Weights of a small self-supervised audio encoder (BEST-RQ).
Model: 3.6M parameters, log mel input, arch mobilenet_v2, norm batchnorm, depths [5, 5, 5].
Training: adamw at rate 0.0024, 4600 steps, batches of 384.
Data: trained on acted Russian speech (Dusha), 26041 training examples.
Rows from block 11, named by matrix and row number. Each number is 128 + 24 x the weight over its row's rms, rounded and kept within 0 to 255. All counts start at 0. Numbers have three digits each. After the name is the row's rms in percent of the matrix's.
# convs0: expand pointwise conv (model.blocks.11.convs.0.weight, 800x200x1), inputs 67-133
convs0.449 098:150137138101138128170117124126125122149108132161168165103114095116114124098109123099151089086137207154100131100095128147115110146137152079187180104161121161156143158118144171150142125085121102093125151
convs0.450 118:106138133105147122126143143096100212174174126134155160143135161122157126128099129130123101058138124140131129139120111117155110143096093151134128119077127132122123119133166123125108163089168112180150122
convs0.451 095:109128138136077130112151158177134158200115113174144125110148140123144171157104154147101112169141114140108142140149126129100099120123108108193137112142148150102180159136138127110097134110152118090135145
convs0.452 057:144125143098100096148122146148172121183083117128154139146147157100155112124121117158139082116121146138107115125159140106125130132118075167161109129134088132096155098109107122126122186090133075131093108
convs0.453 132:144119150108138122146133118138105148164130153124117119102150050123129140150134107158128095136115230134122159159136106113103121138149077073108161123106110085088147111093144135119135095092122135108131118
convs0.454 076:159129114122113134136148134111111108106122146139135108159116148107110131144168085198118153139119162110090118109173087134132121124128131127113131130142132123151152147091110120097086126073121159137130094
convs0.455 064:168118142133115147162146133089149096111152162118131150155132122132125132115096137184121121141083135105122185126159114128109118117139086129094097096139129142159198108078147148119158127101128076140090106
convs0.456 102:103140101091113111077178100135127091112137113138118119143087144143126180099126145131112118081132133169132130122150130129186151132180110098101094155135129142083158162142142117168126152146138197122113116
convs0.457 088:121094152100165119133097080119138123130122118171151136108130111132134137092114150122176145114107150110105127134130132155120092153100113117140151104124140147143126128116153115152117111138153118108168132
convs0.458 093:172162137129172155141125129109126134123161122138153105110103124141134131090116151141099116097125141144134133139137115156092111125096162139201158113121129154126105156108107107103079162130106109134121126
convs0.459 107:152114140073144129153142143129103093172087128146121147123105158112132177145135099150099094094154151165097137107150095105144089141106156179152141154076121134121154144116118169142118144094150115149123123
convs0.460 101:110114146097127114086196127131102124145177098131117119102136163168109157115133132126086128119132162104096101120148143124166103130127136115151129177107080153071156136115131128139138109129153114100151161
convs0.461 072:147148113153093128102138120128125128138129164110119144118157154099111136138119140104128164170145093145161135124115134121075132103169104124128103113107121109086154078138094143110107134124166095125133097
convs0.462 101:119138125132098129116123134189160128151132145147127148129114110141171123144098151111120083135125142111101146116150118128089127084126137142128106141108102117118134137116129106125103137156113106044139125
convs0.463 138:167133131090110174168155154116113154113117128101104132105068146129143150116119128136113139108098138118143091094143117136133120157097151174137116132093147130106147133110140141125117121124135147141131084
convs0.464 126:133129152124159114145146117071130138147128112124146139119133132129126142143135155156122097089115175144122145093086118122113153140103120108149143109131127111111195108161124124100106136085139073129129115
convs0.465 070:106154134091140123153104134108089146111151113121126121104124136143135140148129119069143099100130151091102131123104126118089125127138157090126108115120109182099126119181169144148148130177113140128137135
convs0.466 091:131135128163167142157099129116145147149133119134113091136158118101194107114163163140164143111106140116109132140139117176106146157121143151103149082153136112208121125127129122101112149129162079133134108
convs0.467 112:135146121115155134133145126109119126157126128114112113119139129146125150089125110095126165126163161177096105133147137139168071141138158164163110193142117160165071169101096147142132114133133128088132130
convs0.468 061:126119102148132137102109155113123111130128108101156127115129171138143123151150088108106150141173129137128106095112153127111130161105100132115093142126079115167161142142112094064118136101100101096080053
convs0.469 059:121167121136119130129121167087156143112136118152169151125093183122157102103099125155133141118136143097106150137151127109143140109149094101100143126107077133108136108116115098096140109096103136088151120
convs0.470 097:127134192096139177131133124138155142135098112097120134110100148130115180126094153082130151098144111157128139119142136135138151153116157123192150153121162119117125128134075132107149200143120076089145094
convs0.471 126:140132146094150146140153117155129051128077150152131138120124116122155153156147120142102112084167138131149129111155065091149138097179146149180124155165127164144115139114064140141123155127135164065108081
convs0.472 123:098153122121121178137102152111117124163111135107126122162158121114138092117114158093109135096135147119163107117094134143116162118120150144136139126149124123139083143118150095128103138113144105118128129
convs0.473 101:117129131149164150116115125126133189125162132111106118077125113161114113124151134081148105123152154109150133151106168132137132128148176118093108133118137131137073161147135124159142130124126121126149132
convs0.474 087:101136143127121141131141101075116125110130101069138167085163094108093103159147184111121150105117118106128101138080125108131142070145140090130121098157164139151108148174123140145125124117145148146148144
convs0.475 118:096087135117135160110141117135131176133171093138137137077133127139146146150129175111106096146147132118131112092082147108119183090160120056105146136155132111111163136147164122102148111153150159117121121
convs0.476 122:093112121120092135097145139123112137120129115136092128135133091154133107157140161148137142134085128135101135094154129121092088103181106111097129133093126125096126162140175146113148130110136137063169138
convs0.477 105:124132127133125141091126154109127109109121113156156128162112151133116144148157135127188127104125094136137156081115159151109151158076041105096107104151183117161139136161140110119100147105127145153128125
convs0.478 100:153166162100112157122141099191144135141117105122123125108128151139172134108136108115099110110151165134104119128133096131095120079135134125148123183137126120102148114137110158090159122119121158121124116
convs0.479 099:133127131154171144140109138047109139109161149103121122148099156135118106087145098123142117113155149116113138146134136149143134148118165173115144112113122118173108135113154140135126104084185124140108089
convs0.480 127:158113125145147151102140106131147140106137112138150121144113159144146179121134150092103120100139088125122093097104107103122155120084131158174118118169156138123138143135166133138124162164163157135169112
convs0.481 118:154129125097143132101106082117101110124161130149132105148119146172137094070145080121130087118098150124121121180101146145117123153105147103115173123104122161092078162132148106141155110146112107131139143
convs0.482 081:109137083098141147083149131112089132169132124093085111122125179135118148121105116138121164134119155139114156130141166127140074146130161118120176116101143169106146160158099123101129132113129118136137145
convs0.483 143:140161134151160128120127128097155177131149113048089120128104154171112153139140109142116170142171142105078142124136130162139088167112148141137131116142134135146112132116097168081089119091131144104125074
convs0.484 106:154117149167127133138108142143158135134144145080135147091145139129116164134104122122060050115128124183133128172123113092110132126102147118099140134146143136094102080144121125158140121135125145141155130
convs0.485 151:121150131172145145118146140142126131144165123130120099119143112135130118095167117148143202089121132078043130150139103133166104134149109103107125105163128130156132123132122077112117144175166159082129106
convs0.486 152:124126119183119105107137129147136122106093122147102123144138090133113112129173142091162113163115115082078098182132096140116120140133149128144131139159130111140079137128158131143052102122111134123139138
convs0.487 134:108114145119104139118118139127110141126149140069127150133157110113102092124131131121141143131127127115159172140117119148134157110082114116144173097137164205178106127165136112124133139123121097158153148
convs0.488 101:114121123150135135126117132107106125121120110122147107154088138116086156088137153161190214133150092078161180090128131151120140113086080130128133110079183116138114136120138118121124142138143139184147146
convs0.489 098:126125077119154142156078092091120139147123154142084107157110143146147117083128124137132153116081160141123132126120141170147090152170146101126130113128119172124125155127118115127151129104134087102147139
convs0.490 117:073121099100118114092133109128135135137121133083098123166162156144121127166134111137123137129103112131122111151118169142152103112165115123118100114105141153117170128160152136138133137087135159098130119
convs0.491 065:141140151122095127130156162124116122128139141109134137138126170098118124144126126154124127137124144132114152122160150126109124088134077122095086144086120097144165126080098106060133147106117121101138072
convs0.492 121:130145109139196092185116095100115134146119140141116144101103174131144120125140119118149144124122161150121184139105096133132121176087097157135139063136132130159132154125126120134149107101144130146147107
convs0.493 110:088120123135090147092123147103126125140116141106132104146150119150102172137110146160104170139164072121153151120117128135117123108172139095061121126115181060091135175145093175138172124141143146132142122
convs0.494 094:123139144096125114094157139140152096149148132117110150092123153164100129107118101147093113102135101126133108149144158088113056101119110107160126148065160151058096116128139156142169121110111147135140124
convs0.495 106:109143125118123142146159096126118127140149135120144097135142078132139130135130142093129136132153143143109091105150140114105087129143137131116137126119124144107109164122126137139131149137129156054115096
convs0.496 067:145125128145101087124156148185151158091105144106092145124128189144175147133110158135152104151146108144105144169119161134159147135182152132131112166115126094100127166115133121132105139156151169114099137
convs0.497 095:153138163123146121132137139180157149174115128187147144120134126125154102105099124104147118106160161119109110126117098112106119121073139131171186108120164126118118103147137140160148142157144148137128140
convs0.498 110:118147118142131138143126143195138128188133119161162149077132117132112094112112107153129111111146129150119122111120128104088107090118117170161147090097125135103121132098115113121112143123122178141137097
convs0.499 111:103118087126112129089166154118136112116150138103137113118141129147106184121109117148105112120097172164125152105149133156113100138136109114154132162146177141100136121136079094130143135117162104121122141
convs0.500 076:120159149129105139135139135133181119154135143139159132140086139120145162130139095181132124134123120094127147143146139111151101110142113130066108102127123104116165101115117128068143149128123122081082084
convs0.501 092:181145157109077166130119124152143113132129114105100131103102156130139107109158181129144118144150128104105132129127127147079110112103163087125149133147165112089131145148137181125075145099144160149159155
convs0.502 077:080094142127108167145129135113097140123154125093142139174177094102150135159155137155171145145155114118164149121153125135151091140151091107129121132117168151117130115194167097136131107155154173140152121
convs0.503 128:100081103181124128083134120127115108114162165146155129184119159125147132159135109163159127118107110114121138085133125164126124157128132155117141137102162111134161119148137117148102146099158112138130117
convs0.504 117:092134127122115139102148124105107107107091137058088099145174141142132111099146141142130133155072127112106135073120136122164085103081087078135167120180142140129164121149143125111100117119136103161145170
convs0.505 055:175134117133117098152154097147183141112123101164171125123097137124140144150142135120119141159159139135156171140158144148130160137145128147139138112086100100123170115103107113080117187091085114103105127
convs0.506 062:140159122146091142118144164127124117142131149159144133126093113125133158163134142146102127096143131082120133163114101154145126117142057120085128117116092109128153151143162075079141195104116102070136066
convs0.507 063:178140120122111117123122134113163163182102102152136154156140128128095155146111099119125157103111161137109159137137136111112114124151122116104122097092082105114149139126102134127144139127119106116109129
convs0.508 094:130173156096163126167140108147119126122112129118118127130161100118137121151156108139148170134139146095124166140105133095144090142147127098072095121137095107120134156132142150096165141181119161129124152
convs0.509 111:097116137108119142098120155121120193120191131124170158076132120139096152117058150119113128141143160101114177142112126152148148111136152126154110097108119160129131158159120143151128125139133115103134155
convs0.510 080:113163086093124144149142100188167102167123137161129089111132133116124139149134147117067112086147161177118090118107179121068127136178112102166117175124105154117168137141130144083130137144106117091131128
convs0.511 107:157118116180112113104137157157102098111101115141169144088141122128093178117116154141132187151124106098153170135121106097186100143111137148094111119171149102149105125170136120143130115161144157176122159
convs0.512 126:073125145131137136123164149104160152131164148137127137106139124138094144133079104133111130090117137114136118129142162116171105129137093123128127135121118108115102131094118148133095091111120143131106081
convs0.513 071:119145098100150153180111148126111184153122126087125143141134128164116101100103096076141141111154107143156122129141140108122104134107224139132161174124107188120079145134127164119138144117112119158168172
convs0.514 117:110133121137147091126124098169097138137102112152110100095141112157136080098160154071148121137135106159147088167100130115095113107133137137122164152116133173118090139126155133153145099145131159165180193
convs0.515 087:156091174137133116111137143081113127094160094108141133112123150114099104128100104116109094127096131111128117112147115090168181145128136134100132167130143151095093111160129151103096137092122123158133154
convs0.516 102:164109134085170114129152122151170109121075127122124185117110139152136144136099136066122132138128116144143097107112103089128126164115162124162123110156134130126142115151125142139161134154164139147152141
convs0.517 149:125111147111156122086129157154158106131129127109122180141162127159148134142082132118107136153149044122185167166128121119165095126132144103180117125101125155111076134168119144130167104152117127146113136
convs0.518 083:092112143105149104105137100084098134140147117092098123112138103102096147136130100103139117104142156122133119118098191116136109126141092095106140138128116175140122107178147108112132075123130117130154142
convs0.519 093:171093164129147143126150134137114089096133131114111098107109095137136151118134105152123094135156146150083113161126083088069127121125164146099152110114136132146091094093130126111091098148140124120104108
convs0.520 125:151186149142127170183124138130133137110149152117141049140149148129132137102126128110129141131103134162100117129124174124117131114122127100089109136122121112125091118136123127092132134142127103141169113
convs0.521 056:150159156147105134140126168093140101167110151155177185108133165116157139127145130141147090108117178146110115102125118099128106125098117115154090113096077117155150137143126135147163137092101115134095135
convs0.522 115:162135151122150115144144085151111123138112125171098134116132136129144120083169108152149113081087151146079120135114131131125112120092116146167156107126122160105115153138147130140103093148155142140152136
convs0.523 087:140159203132136126132164121124152131090123097208162147139109117135106102151159138111146158129106061093099096088104131113146148103120095144114107113112131151153078124137134121125109167126115141147105062
convs0.524 141:163174148112165110159116119125137093127112132128126118091116087152133134125107163111108139148127128129115151140124111100155122107135162108099123111164104151111069140112119111133169147173137175118100166
convs0.525 075:144137159152143134157160168143156102117151130124147113149171143124091155117137123117164091176186123140086161143114155078085142132115108115141135127138117094092108114190164153125122137103153135135153114
convs0.526 131:123111138123170094103145132134114130119136126137182157108140122131124138118108122142136107129160174143143117122109119097126145151109110149132127087142166124153152108157129134143153122103171181166158120
convs0.527 056:160132166130157090136165138127156098152171136159139148148148173145105119119140105112146149138115162134128128105157099110095105156131132104107091091097114126139149117140116151122135180132125075115101135
convs0.528 095:106118115128123102131135101079134118100092098143131166135117154134127135144133135123090124079121179165145114142120147102132079101127104154159112118183128161153145123152142160148079083121155113154150129
convs0.529 130:134133132148136150101119099117115148122138112127109070102158131143171140117130156110142150110139158116130205142114139095181128126156128132048124142147090080138128123160142147089148117139143090120130123
convs0.530 096:133159149138145129129146127100107173129125132135108196123140137112086144154123123115121136118171172111092097132115146131155127090114130119124115147120115136110136107127114131103069093122146100160151104
convs0.531 119:158167136160148112153145123069125148125124146117102113114103084149114115117095129117150135106173149102096130123137105132173117157104115100074163112126099113151105124128127143095070116129145105082156083
convs0.532 065:163146110137114129146136157133171125164113154127129159128113149149111129139097143160117139146165130145138125118122143138145110111107096120134087141083103101156127085090091138115104185126142081117079063
convs0.533 101:111164080148126125134113118145090134131096153130128113141123115108106144162137106139138163148124077115110147152140116132121107137151086165116107110106110105134139122085138105132117143127130116152123098
convs0.534 124:109105117085129144116128098090095133141152128110133139123150152136122126130106075131131077124145173168165139125123137092128112153116158152103171170128128131112148114186157134162142134107154114154188133
convs0.535 094:158189142164157145169152155101127114150165145124180130173092163100117117132115122131162139099107154114140187111118155149091143145088084115114119089091110121150135114117125137072104150086120121120106101
convs0.536 064:172106157141097096119121111141178090129129142127160168141101122124125119143088160135148129111137097147135157116120129134112141137095081101119131082138115097099142098140127152076100145086139124148134109
convs0.537 061:164133155097143087136148151113153172126100116142144131133135176162122135121115102160130142141106161085133111148148124089166091117142081116147130124115075077157141150115152112132121143092103090078129112
convs0.538 060:132164111114141116122162126126148117125083102160113112152144130089149152154147131118147133164116142158111154139118109126145136109145130155134100152155078128159169137109083147103135162088126144137086124
convs0.539 115:138110156146102163106118147135107122166126108120159115127128137128120181163128146138124066102113121119131152117124110125112222140114097125126152111124148111142130105148139115131131182117140130135156103
convs0.540 099:145142171147123138125146166141122114091102108136158152143156137097162174140117143106143075144095116144133137141135088122143182046115119115077086144123134112112116064174146125119184121166117112131133124
convs0.541 115:112113175133115135105181118200115110139144127125128121139172133101126116113147114167100141129128184123096134148121130147118110109090100143169171137123147142113144106127137090115126093112140108136124145
convs0.542 099:130107113124140118116132125145147110183092124143093104130163109114138162172114163136106156128140139144134129132166156111107094144155142112122148140145157088085175154097138132120128140111161162117148106
convs0.543 104:141155161131155126174142136133112146145179155118159154141182112114109149115109125116148087163170125148103110178109127111130100099120100140119112126145121148113132093146141121113122093140139117173157135
convs0.544 112:150128125137110136165129157109106085136137122126126086138123109127092115082155113156120079140152162144149120120121094106136130112114156094110160144121110132106100120124154098129109119114136142115150154
convs0.545 071:157109103130147125149164130106158120114133111152125160138114132163147132161128106164136165141098137153130155074113126105160089125135087120129087110128079136128146129120152168131118144074138135118096093
convs0.546 070:116156104134130140129169104130092140099177104114100093106131114129145148103186166103104100098150114123131068131123151132123118119132147105114133156124102159151100168159147114113122124127151156125110135
convs0.547 093:166157153146149149145138107202125123115109098131090100142147081118137141117139131136126156179129153091098146176122138116111137108172126089123107119175102144141106137127149087110153102135149150107103123
convs0.548 103:129144134134170157131114096134136152169115161197164097139112098135161121116130143118160134133114116111110151090086149130101133128121090120125135061153137139181104142131118111131171130132154080105137106
convs0.549 067:125127143162126098111099120149136145127127133123120123162115155101120114122103122176156082130091151109153154145130105134122146140119082173114143112090130123161139101110122100151129073135125095153085090
convs0.550 057:115170131114106117083112174137159082125155111136180112165105128114138151162102130122131136134084152133088164138128146124132123149133118099109131105098077073158182097115108133121139132141125131129136124
convs0.551 124:112118096147144140123121102170172103154098138156139108086144116134175141151136156138083140141117140136145152132139119102109146093190124111130106111185132152104115118113114099103154126155154174105131142
convs0.552 139:127087131138149100104129126122090129106102119149110141116119145122102151111102141127150121126134144082139116145156081094202130164153144157055120138131108121133092120141144137151127106145124151130089110
convs0.553 083:140135119126131102154096114113136129110089162157145170133098131098134080122133102161181108169138145120153096137109104169114148153107172163139132107091157179167144101153129095146124120124115129106162122
convs0.554 079:129126139107104114113122145131105140146161142127104144104131154171148166143149164110116120093158095111117055156105145141151138100132167117128130145142127139116105151162181162152118168153162166072173131
convs0.555 088:150144192104143115112161143102118129090149133139145152113138125161111140110143148142176151131121161102119107164117105104203173151127118152095102139132100133142109127097170081162121130109133161140125121
convs0.556 093:102144113165116139101148151124126102156156141137180116154126144124131183137110132123142167084162151164121162119121104105154196122162126116150126143132144116167147119150086133139118140147160137109140085
convs0.557 093:113084146163120110055128115144137148109129091109123125117110160153102141144150146116127066152157099103105081103123136131169148131116168152126129142110145123136138121174120106123117173117131149109137088
convs0.558 074:112103116130119167159116149126143149141108129122101110106139112146120092100181141050123171096145123103149087150101140129138148136135123115120136144166134133139110156127171139142126077174095162152137123
convs0.559 091:124183121138147161114148127155164134118108116135120092147158125149155141145111142118097124130192103140128147121154096086124134081157116144116130142135134114137085113150132141095100158151121144107106126
convs0.560 097:092103114110130119079165157123120123147190148152111121119180128146118148151113113128108105092156117162113076117091174177155143099152109092171089155124159124160155137150128132129135136139150118124139106
convs0.561 116:146100121127114116063138136162119110092131123110126112149103175151092158152148091159143179151092065103141158131125178139167096157117126135123124132151164088117137130135124123113163126152106140171119145
convs0.562 111:123143133171165112105133128145140104077115133164154122124152120122110109139139067113177142161127122126154131106133115101132144138124139133082114152157120129206091113172124152120100101150114101171151155
convs0.563 090:128140177104164144136129112139134160091106129152109173133119121116116089130129094093132115133113118110100130090132168124146120098087112134145130142065131127175148126122096148116170142166094107149144155
convs0.564 068:075082116109119113124158103083130121138135145116112086095149124151143091104159153084135103085159133107139101097136137103091126098123186110119124137121125173162155163172151157172123072131143177139167146
convs0.565 078:110114102106113144110150100113152169148143132130124136105122136158153123135101158132069110144128113114135132139136104129154089085143129103141120165140073177088146139165130108170112134128148128134095149
convs0.566 110:148136094111148130131113112125107098129122172133122132117162160156102124139142129126107141146141126137159179168143137114127116132154124146097111113150158151116085154172183161176134116111129180165161152
convs0.567 085:127083106097118114168126132031103123144121136089110150141111111120131133118134126129141105145135148129082109118134136149134101156134134104143182127105107172120127132128142119141126081105139129134153130
convs0.568 104:111123152134126152086153128159130112129120128124121104157124092109114138098154148115100163106129128096158140079101118120129119097122103090108124113219130152117078115108160156157135142134131138181112172
convs0.569 105:146111130168136134147136161116129127164112111084112078129155120116080135113148127128114146177154123138135173149149113145116076125117130092128126109155128107125105151137108168102078114100124060173124140
convs0.570 064:134123115124100148138117180102133095105123105166142150125078149092160107164086123157097121106147106113145180144162106125132087138115094100125142127117079133124146100117134120093097117079130137112102074
convs0.571 083:101121138147131140096130131141120168103171097137128155091152072116077113167152140139127112088138119157110069148104102115128111133117128099138153146183147122130137125157153134147068085121109163169130114
convs0.572 103:076146100134138126115112120087101156110186149095173100133116147133096125142141128151148098129128118136152158118111136193119171102146117093063092099085149140132171126155141122143101138109153104144158099
convs0.573 115:133142134088167130135144081125074119153149138118091089109158113126095106108125083177118146116123198143115119176114164147117128128171138117129135131124081189110129110112179145139120076111099098135127153
convs0.574 056:134183165139143143158133134118125141166099137129168177175081129109158162147131135133106119140108160125133169134136110126118100098126080138103151104119107095116143130136108128145147149106130094112084089
convs0.575 091:108157100122111137127176104149157080114107124164090087137122141130132092097162099141157206130149104137129172120117162165118124139152101099102153167101120112126138140110112154117154096104109188168121117
convs0.576 069:172102134134120110174151131134139102115120110115147152125158141081107143162092113124124092138141189151121113132170099136118136094125137173193131134110128130152103114144130167106155108129153101101101134
convs0.577 127:121153135128144153134130139146107156137148143117154073106137148100153103116155116131153134156119133121146131080091101172143113163074124129155121093213131151151142136105113066118136144124141122153092149
convs0.578 140:161119138158132125135122116093123151123127124150137110144079120132086099123133160131170120123144136118109085088131122139122151122097149115090158096108127131141089161131137139133092118113149093063157143
convs0.579 137:135161147121135098145151142111122131129158118139138148129138134150125164145089171128125095080112101126145130142099145108156217091094147110146131123119111142118128122115140088172121124104103136157123114
convs0.580 062:110154115133116098133122170100182149108112129170128140182118107117133114134110128131092159153107120100126133140134135151149119096143142116116124147149127087118166141088086088115102166094131154047091140
convs0.581 080:116166132137131128152111117138137116126118158116135122117124145138119140127100145171130135125115114153127119152135150122111108112126106101162132115088089168140167107167138132066142139133121100158147121
convs0.582 100:137121152109139174139124129116153128151128105112163120095126088120102135136127159115142092054139177168111126097073135151087128146093145139142155091152168121111134126146136148159143145130120150154119147
convs0.583 080:089175119151093118161135156142179161111114133149136127156164144112131116149112164130124114118097084117147177139098113100100142094114122117100085120117143078133167107110162117149112111118154106140138107
convs0.584 058:133150101139145131106165169152188156088093151130155172106156156083144141136136145122115186109125125129158179097143141090148131141103088100150102118110093139104112132105093131095138159101127125169104123
convs0.585 122:083127109135107139158172146109101186164141165139128106124130143130131121121180103146133126088150119167107117097123131130075109088073079147154149134058129109140145118081180158116077086152144144143121108
convs0.586 094:146115136091130174109147107095113113126116118090147092121148144105159115074135156068143139109128146114172104108133110129110135102125146094128169120222120170138127154153111123100115153136133099135151126
convs0.587 077:110145128146147165154162116088159108140159114138114107164137142115098136132144100106102136090170170113101119132142148111110135091143193097143115170162131155129127109151121152115083092089117164086104150
convs0.588 060:169158167147122144123106113114153086129109141140143123152131138145165156139096159153089178151126090088091169118130148163158095142123100147134087147123122085110171084082099147106142158150136111131119079
convs0.589 119:105143105132119133148160145162150135156111152162097112153163103139127103137130159113167183152149123104134124147115141132150133138134152121095108135146131123150125175088127162147139098150142160110115150
convs0.590 077:123136098061131134086145137154086087128110132090092086139113116136130153106113135125128145143118101128147185154164123127149110147107154120084145149127112132084153131122120083130164147106130110138097155
convs0.591 122:190156188127166115195146121115131143094132104126106108139102122158091106105136103100156138203165152075117132126140116138139131143114151092091130133136104115140121123145126100079124147107120155145152114
convs0.592 076:145136145105173129149122146114135143121126139160165140144120174111097163146063089097088130103123132129107127125147117114141119119084141135175143129117133130167168091142104102100085138129114092165140136
convs0.593 085:143136162121178143112140114106122086145124121137133159120117115118109109116111106130154113145121137129139142134089125127120121175120134121129173135111138113156093136159119127170168100137131111119170146
convs0.594 106:168149162148122109140125139128112127094135094130121149102122120146075146096087128123155160111167145088121123180139122143157142170151149159137103148141130153162113149139113116129086114103105136144167115
convs0.595 065:158114141139111123163138134166125130177093103149097119109139107132135111181100128131151138142094168129092133125129154092153082114172091144110142146122130102127116142140106153115138175119096109096109119
convs0.596 095:147141161109129157105167124162091132103102089165129137150128134105161130112121147093111137108128083101140162069130151089125106092074116161094132128093130110116177132123173132101119144160132151173165110
convs0.597 111:095151110110146140134118108130116159170180172103142124116159131167133113135165148136124098095102137146126126136108144163141094108142107147131109090143148152154164140130124118115125086153172132093134103
convs0.598 088:117116099108112148137119098088113142128164163126147140149116106131130145133117150098126112087181136095152146150077151111154147135131161108149087111146157141139129115154125121159116123133161137105140086
convs0.599 138:133141121146086135152121156097129150126099123122057119152141134118127109144124130107115116125148133099131104153123097127133145100100144126123160125093139091124082148137117166123071104118102080139155127
convs0.600 121:088119120139087124091154153138128163144137110122134135113121108149131158134112182116132145134158111113094115105111130109133139109160140107115085127125099091117156142157181145132104146120133129066131137
convs0.601 118:142144160117178138130106111149137125077138123129189119134128136127134127118112130144152118135097128123122134160137143165098170102113120075105120070128150142117058134117127056125158135134132137137125114
convs0.602 092:171176156094146169161132150092135144129131121093109131139152103134143134136120156098116082164163158140089107096122131143072116105086119116125139132140127124096146095117111136101105122109173138163130139
convs0.603 065:165121129127103091123122127155148149167124116146152163162084171108166159123140146151130103151113170102136148125113154127138142155114128118088101119084076126110141093132106136124116121138107132115133070
convs0.604 129:118134143164133143121125142150136141123177085169170081107132131126113134091127157124142163131133096087127144118107139107153138147125132113110091100147150116151065116136127067109100186177144096119173086
convs0.605 101:155123174149141130089124153211127146134116118157121132141131182112110150151101147126173153176153119093148179143137117129121135185111139122149150138138146136129123118151109127117120159136124104167120153
convs0.606 136:149124107136155143145122134128139086130134116131120138107143133126121145128137109092132142132128100113116148110105144126149119134130137093151129119121136169152077144161130146120195125117122124139159147
convs0.607 074:136087108092159141139135127087154112156116166146115143098105137102122111136111098143107135102117138123154134143123134133139122180130122165141136143061149173116128130102147125127167105120134146163105133
convs0.608 087:089101167091128137079192169149145141143158111129139131082140131139107135113116141149099134134166124113117126082129150126142098118090080120137138147104107151109146159139167144110139150138142132134128152
convs0.609 147:091134132121138132161111118123127139135134133108171144052155099130121137113101152134113107102127153185167133134132103146089137115117120169183151075129131188160127136135112109154129131168141144135143138
convs0.610 080:139119142145112116133134175115142102067136134131176168153148132108128140123131155113137101132143137102136142132156134139166106144100096105104080085121106101098151098123129102122133117101152143148092107
convs0.611 122:137159137157136131114120111103152126141151127120136149125123117112109097119169141127127102076124206119076113076070123154163139135072120074091126098178121104143174092122161128097101136084127117139141090
convs0.612 127:142143160172123139121119121131107158134158132186144121134115117094084123144108125115147151131127126113130148105107150125116147104109057118108137096139094109118113111075133138088078154153120150163111045
convs0.613 112:129157146104133133150135120152138152143115095142137113085127111141171130134110149119083096119128141153124101135102104118072155029152095076097161120117097152105120108131136142090128086126134152143101163
convs0.614 055:184122139129111144153128131125147156118098106107139111155119156151104140153136088117088112145126111130113133140129121141136085142137144105079103083137090101100171148090080143123132141087152128157144094
convs0.615 099:130114126141151097122111143152136111089144143105133152122150099116139178132083122172137049126116176163112152154165134141109173085153123059075163142165150164101165105166127130134128102153128158160160154
convs0.616 082:185120190126162130120144119102121144077154106168110154138138093102144117069101126125137142126116096111135124094137127138180154138124134138123138134154130135182076141130109103143164145144102132132126142
convs0.617 052:175089122133119126168116122134173095099098094153120104139095116106160122161093098105130121136100170136114132138141106135133129117162127130094120110109118121149159118106136112103147126154097096123128099
convs0.618 111:138116121082139101103126111093084112138154104091121091178166173157134150108113086119120109161128132145105103177125103089129079144128149140138142162140112124095103147112112104190138119117123110138138137
convs0.619 092:138127159116109113133106132118123120146105118086143166115132117101105137129093141136143082124156135097158146133118125119111098127128203114149143142095171159092121126165107142147132160127104107132142164
convs0.620 141:144140103162127141111170128129137148128126166127096066158127136147103140143136113120147148147148183136101139115125159144138142101156124091117110110173137090127134156119098177085075119131120119101122086
convs0.621 094:098156130106115152117107151110111116126142137076148157115129101112114111112141166095066128123118144144115100140140087103141151091126141122119150134132131162137082087095106130146138131167114150141055136
convs0.622 057:126121113125101133144120148170119135146097123130181132129144150097087121166093103116145128127101118156149160132178139155125101139144108125099120131087118082120131138123102125066145137126117126104118077
convs0.623 066:141175104107080098121140142150108142165148149117111149139161102114148148173125111159096166132130144184120138109116123141099116125138096103096109103107132098100181143146157179113105157073159133133110131
convs0.624 109:115123140139142121148148133124119119179130131133113138123115078095108124123120101141113113127121217168119141152148107128070119135133048146112161110133118100096159132098123136130104119095167147082120125
convs0.625 120:102128109120145141143123131123140151163150112153118108136131104174133126074116104084127107137133165177106137180155175104155121165158122117157154165144093133124086139128130135100130112146106081115141139
convs0.626 119:132171158140145129177138148100118145131150097134151135119112122101098073134138141110178191109147103092153138136127141152132144143106089110092140085109137121166115110111114165141139127120078132156137093
convs0.627 060:175177112107146081125125145131116090120120151108172173146121123107159168109139129120112134114145129094110138097148117129112125105149117149108134105115069121120185091093132130119139123096107101147106104
convs0.628 106:067130097149113140148128093119137173144101145128124123080161137098102130122127129081153123133119107142133124114114146120099106111165132131123087142117136125166116123175117134166122147170135111124166142
convs0.629 084:128131127110147145144101110087132131126105113093105099111144105130098138121169183080099113112130142143105109143089124123128134143139182128134111152154152165149100134149142162162152114154133158101135164
convs0.630 111:082149107125139125103114124149111175138115160132131186112125117096140111145120173106118137132101079110160140118122110140111128099100090131110132069086138154149135102118117082170175124133149124147132137
convs0.631 141:128150089140188123144122105134106155142169124106094081143109132154137113126154096114097067141166125150086102134163163115098108130133144138098155132063110119118076109105149127098095132094158107101149123
convs0.632 122:146121168140097122117146141181126103147090101132128128135125134125132142175120129134125124157141118096140138115152130125155121159120138135173156154114141093076146154125098164110136162117150153109126141
convs0.633 069:178160147117103106137117156139167101159137165113179147172097152107159171122142143127119120151130148113125158148116091110132105163110144119069138144132123106113115136081151116114088121101128097122151116
convs0.634 123:118147130161146147152175151130099147131124126144153100108179156130139127138139134125109185136107102127131170160165146122159101124136117138132104129168126135162114127116114121112136164125101133131108100
convs0.635 110:177110145123145124119089124142141124127116125132141140123097133098113136114132114104150125143106113120108132120113142119151120186108136122147143124106158109136098154152147127135121151141137099123126127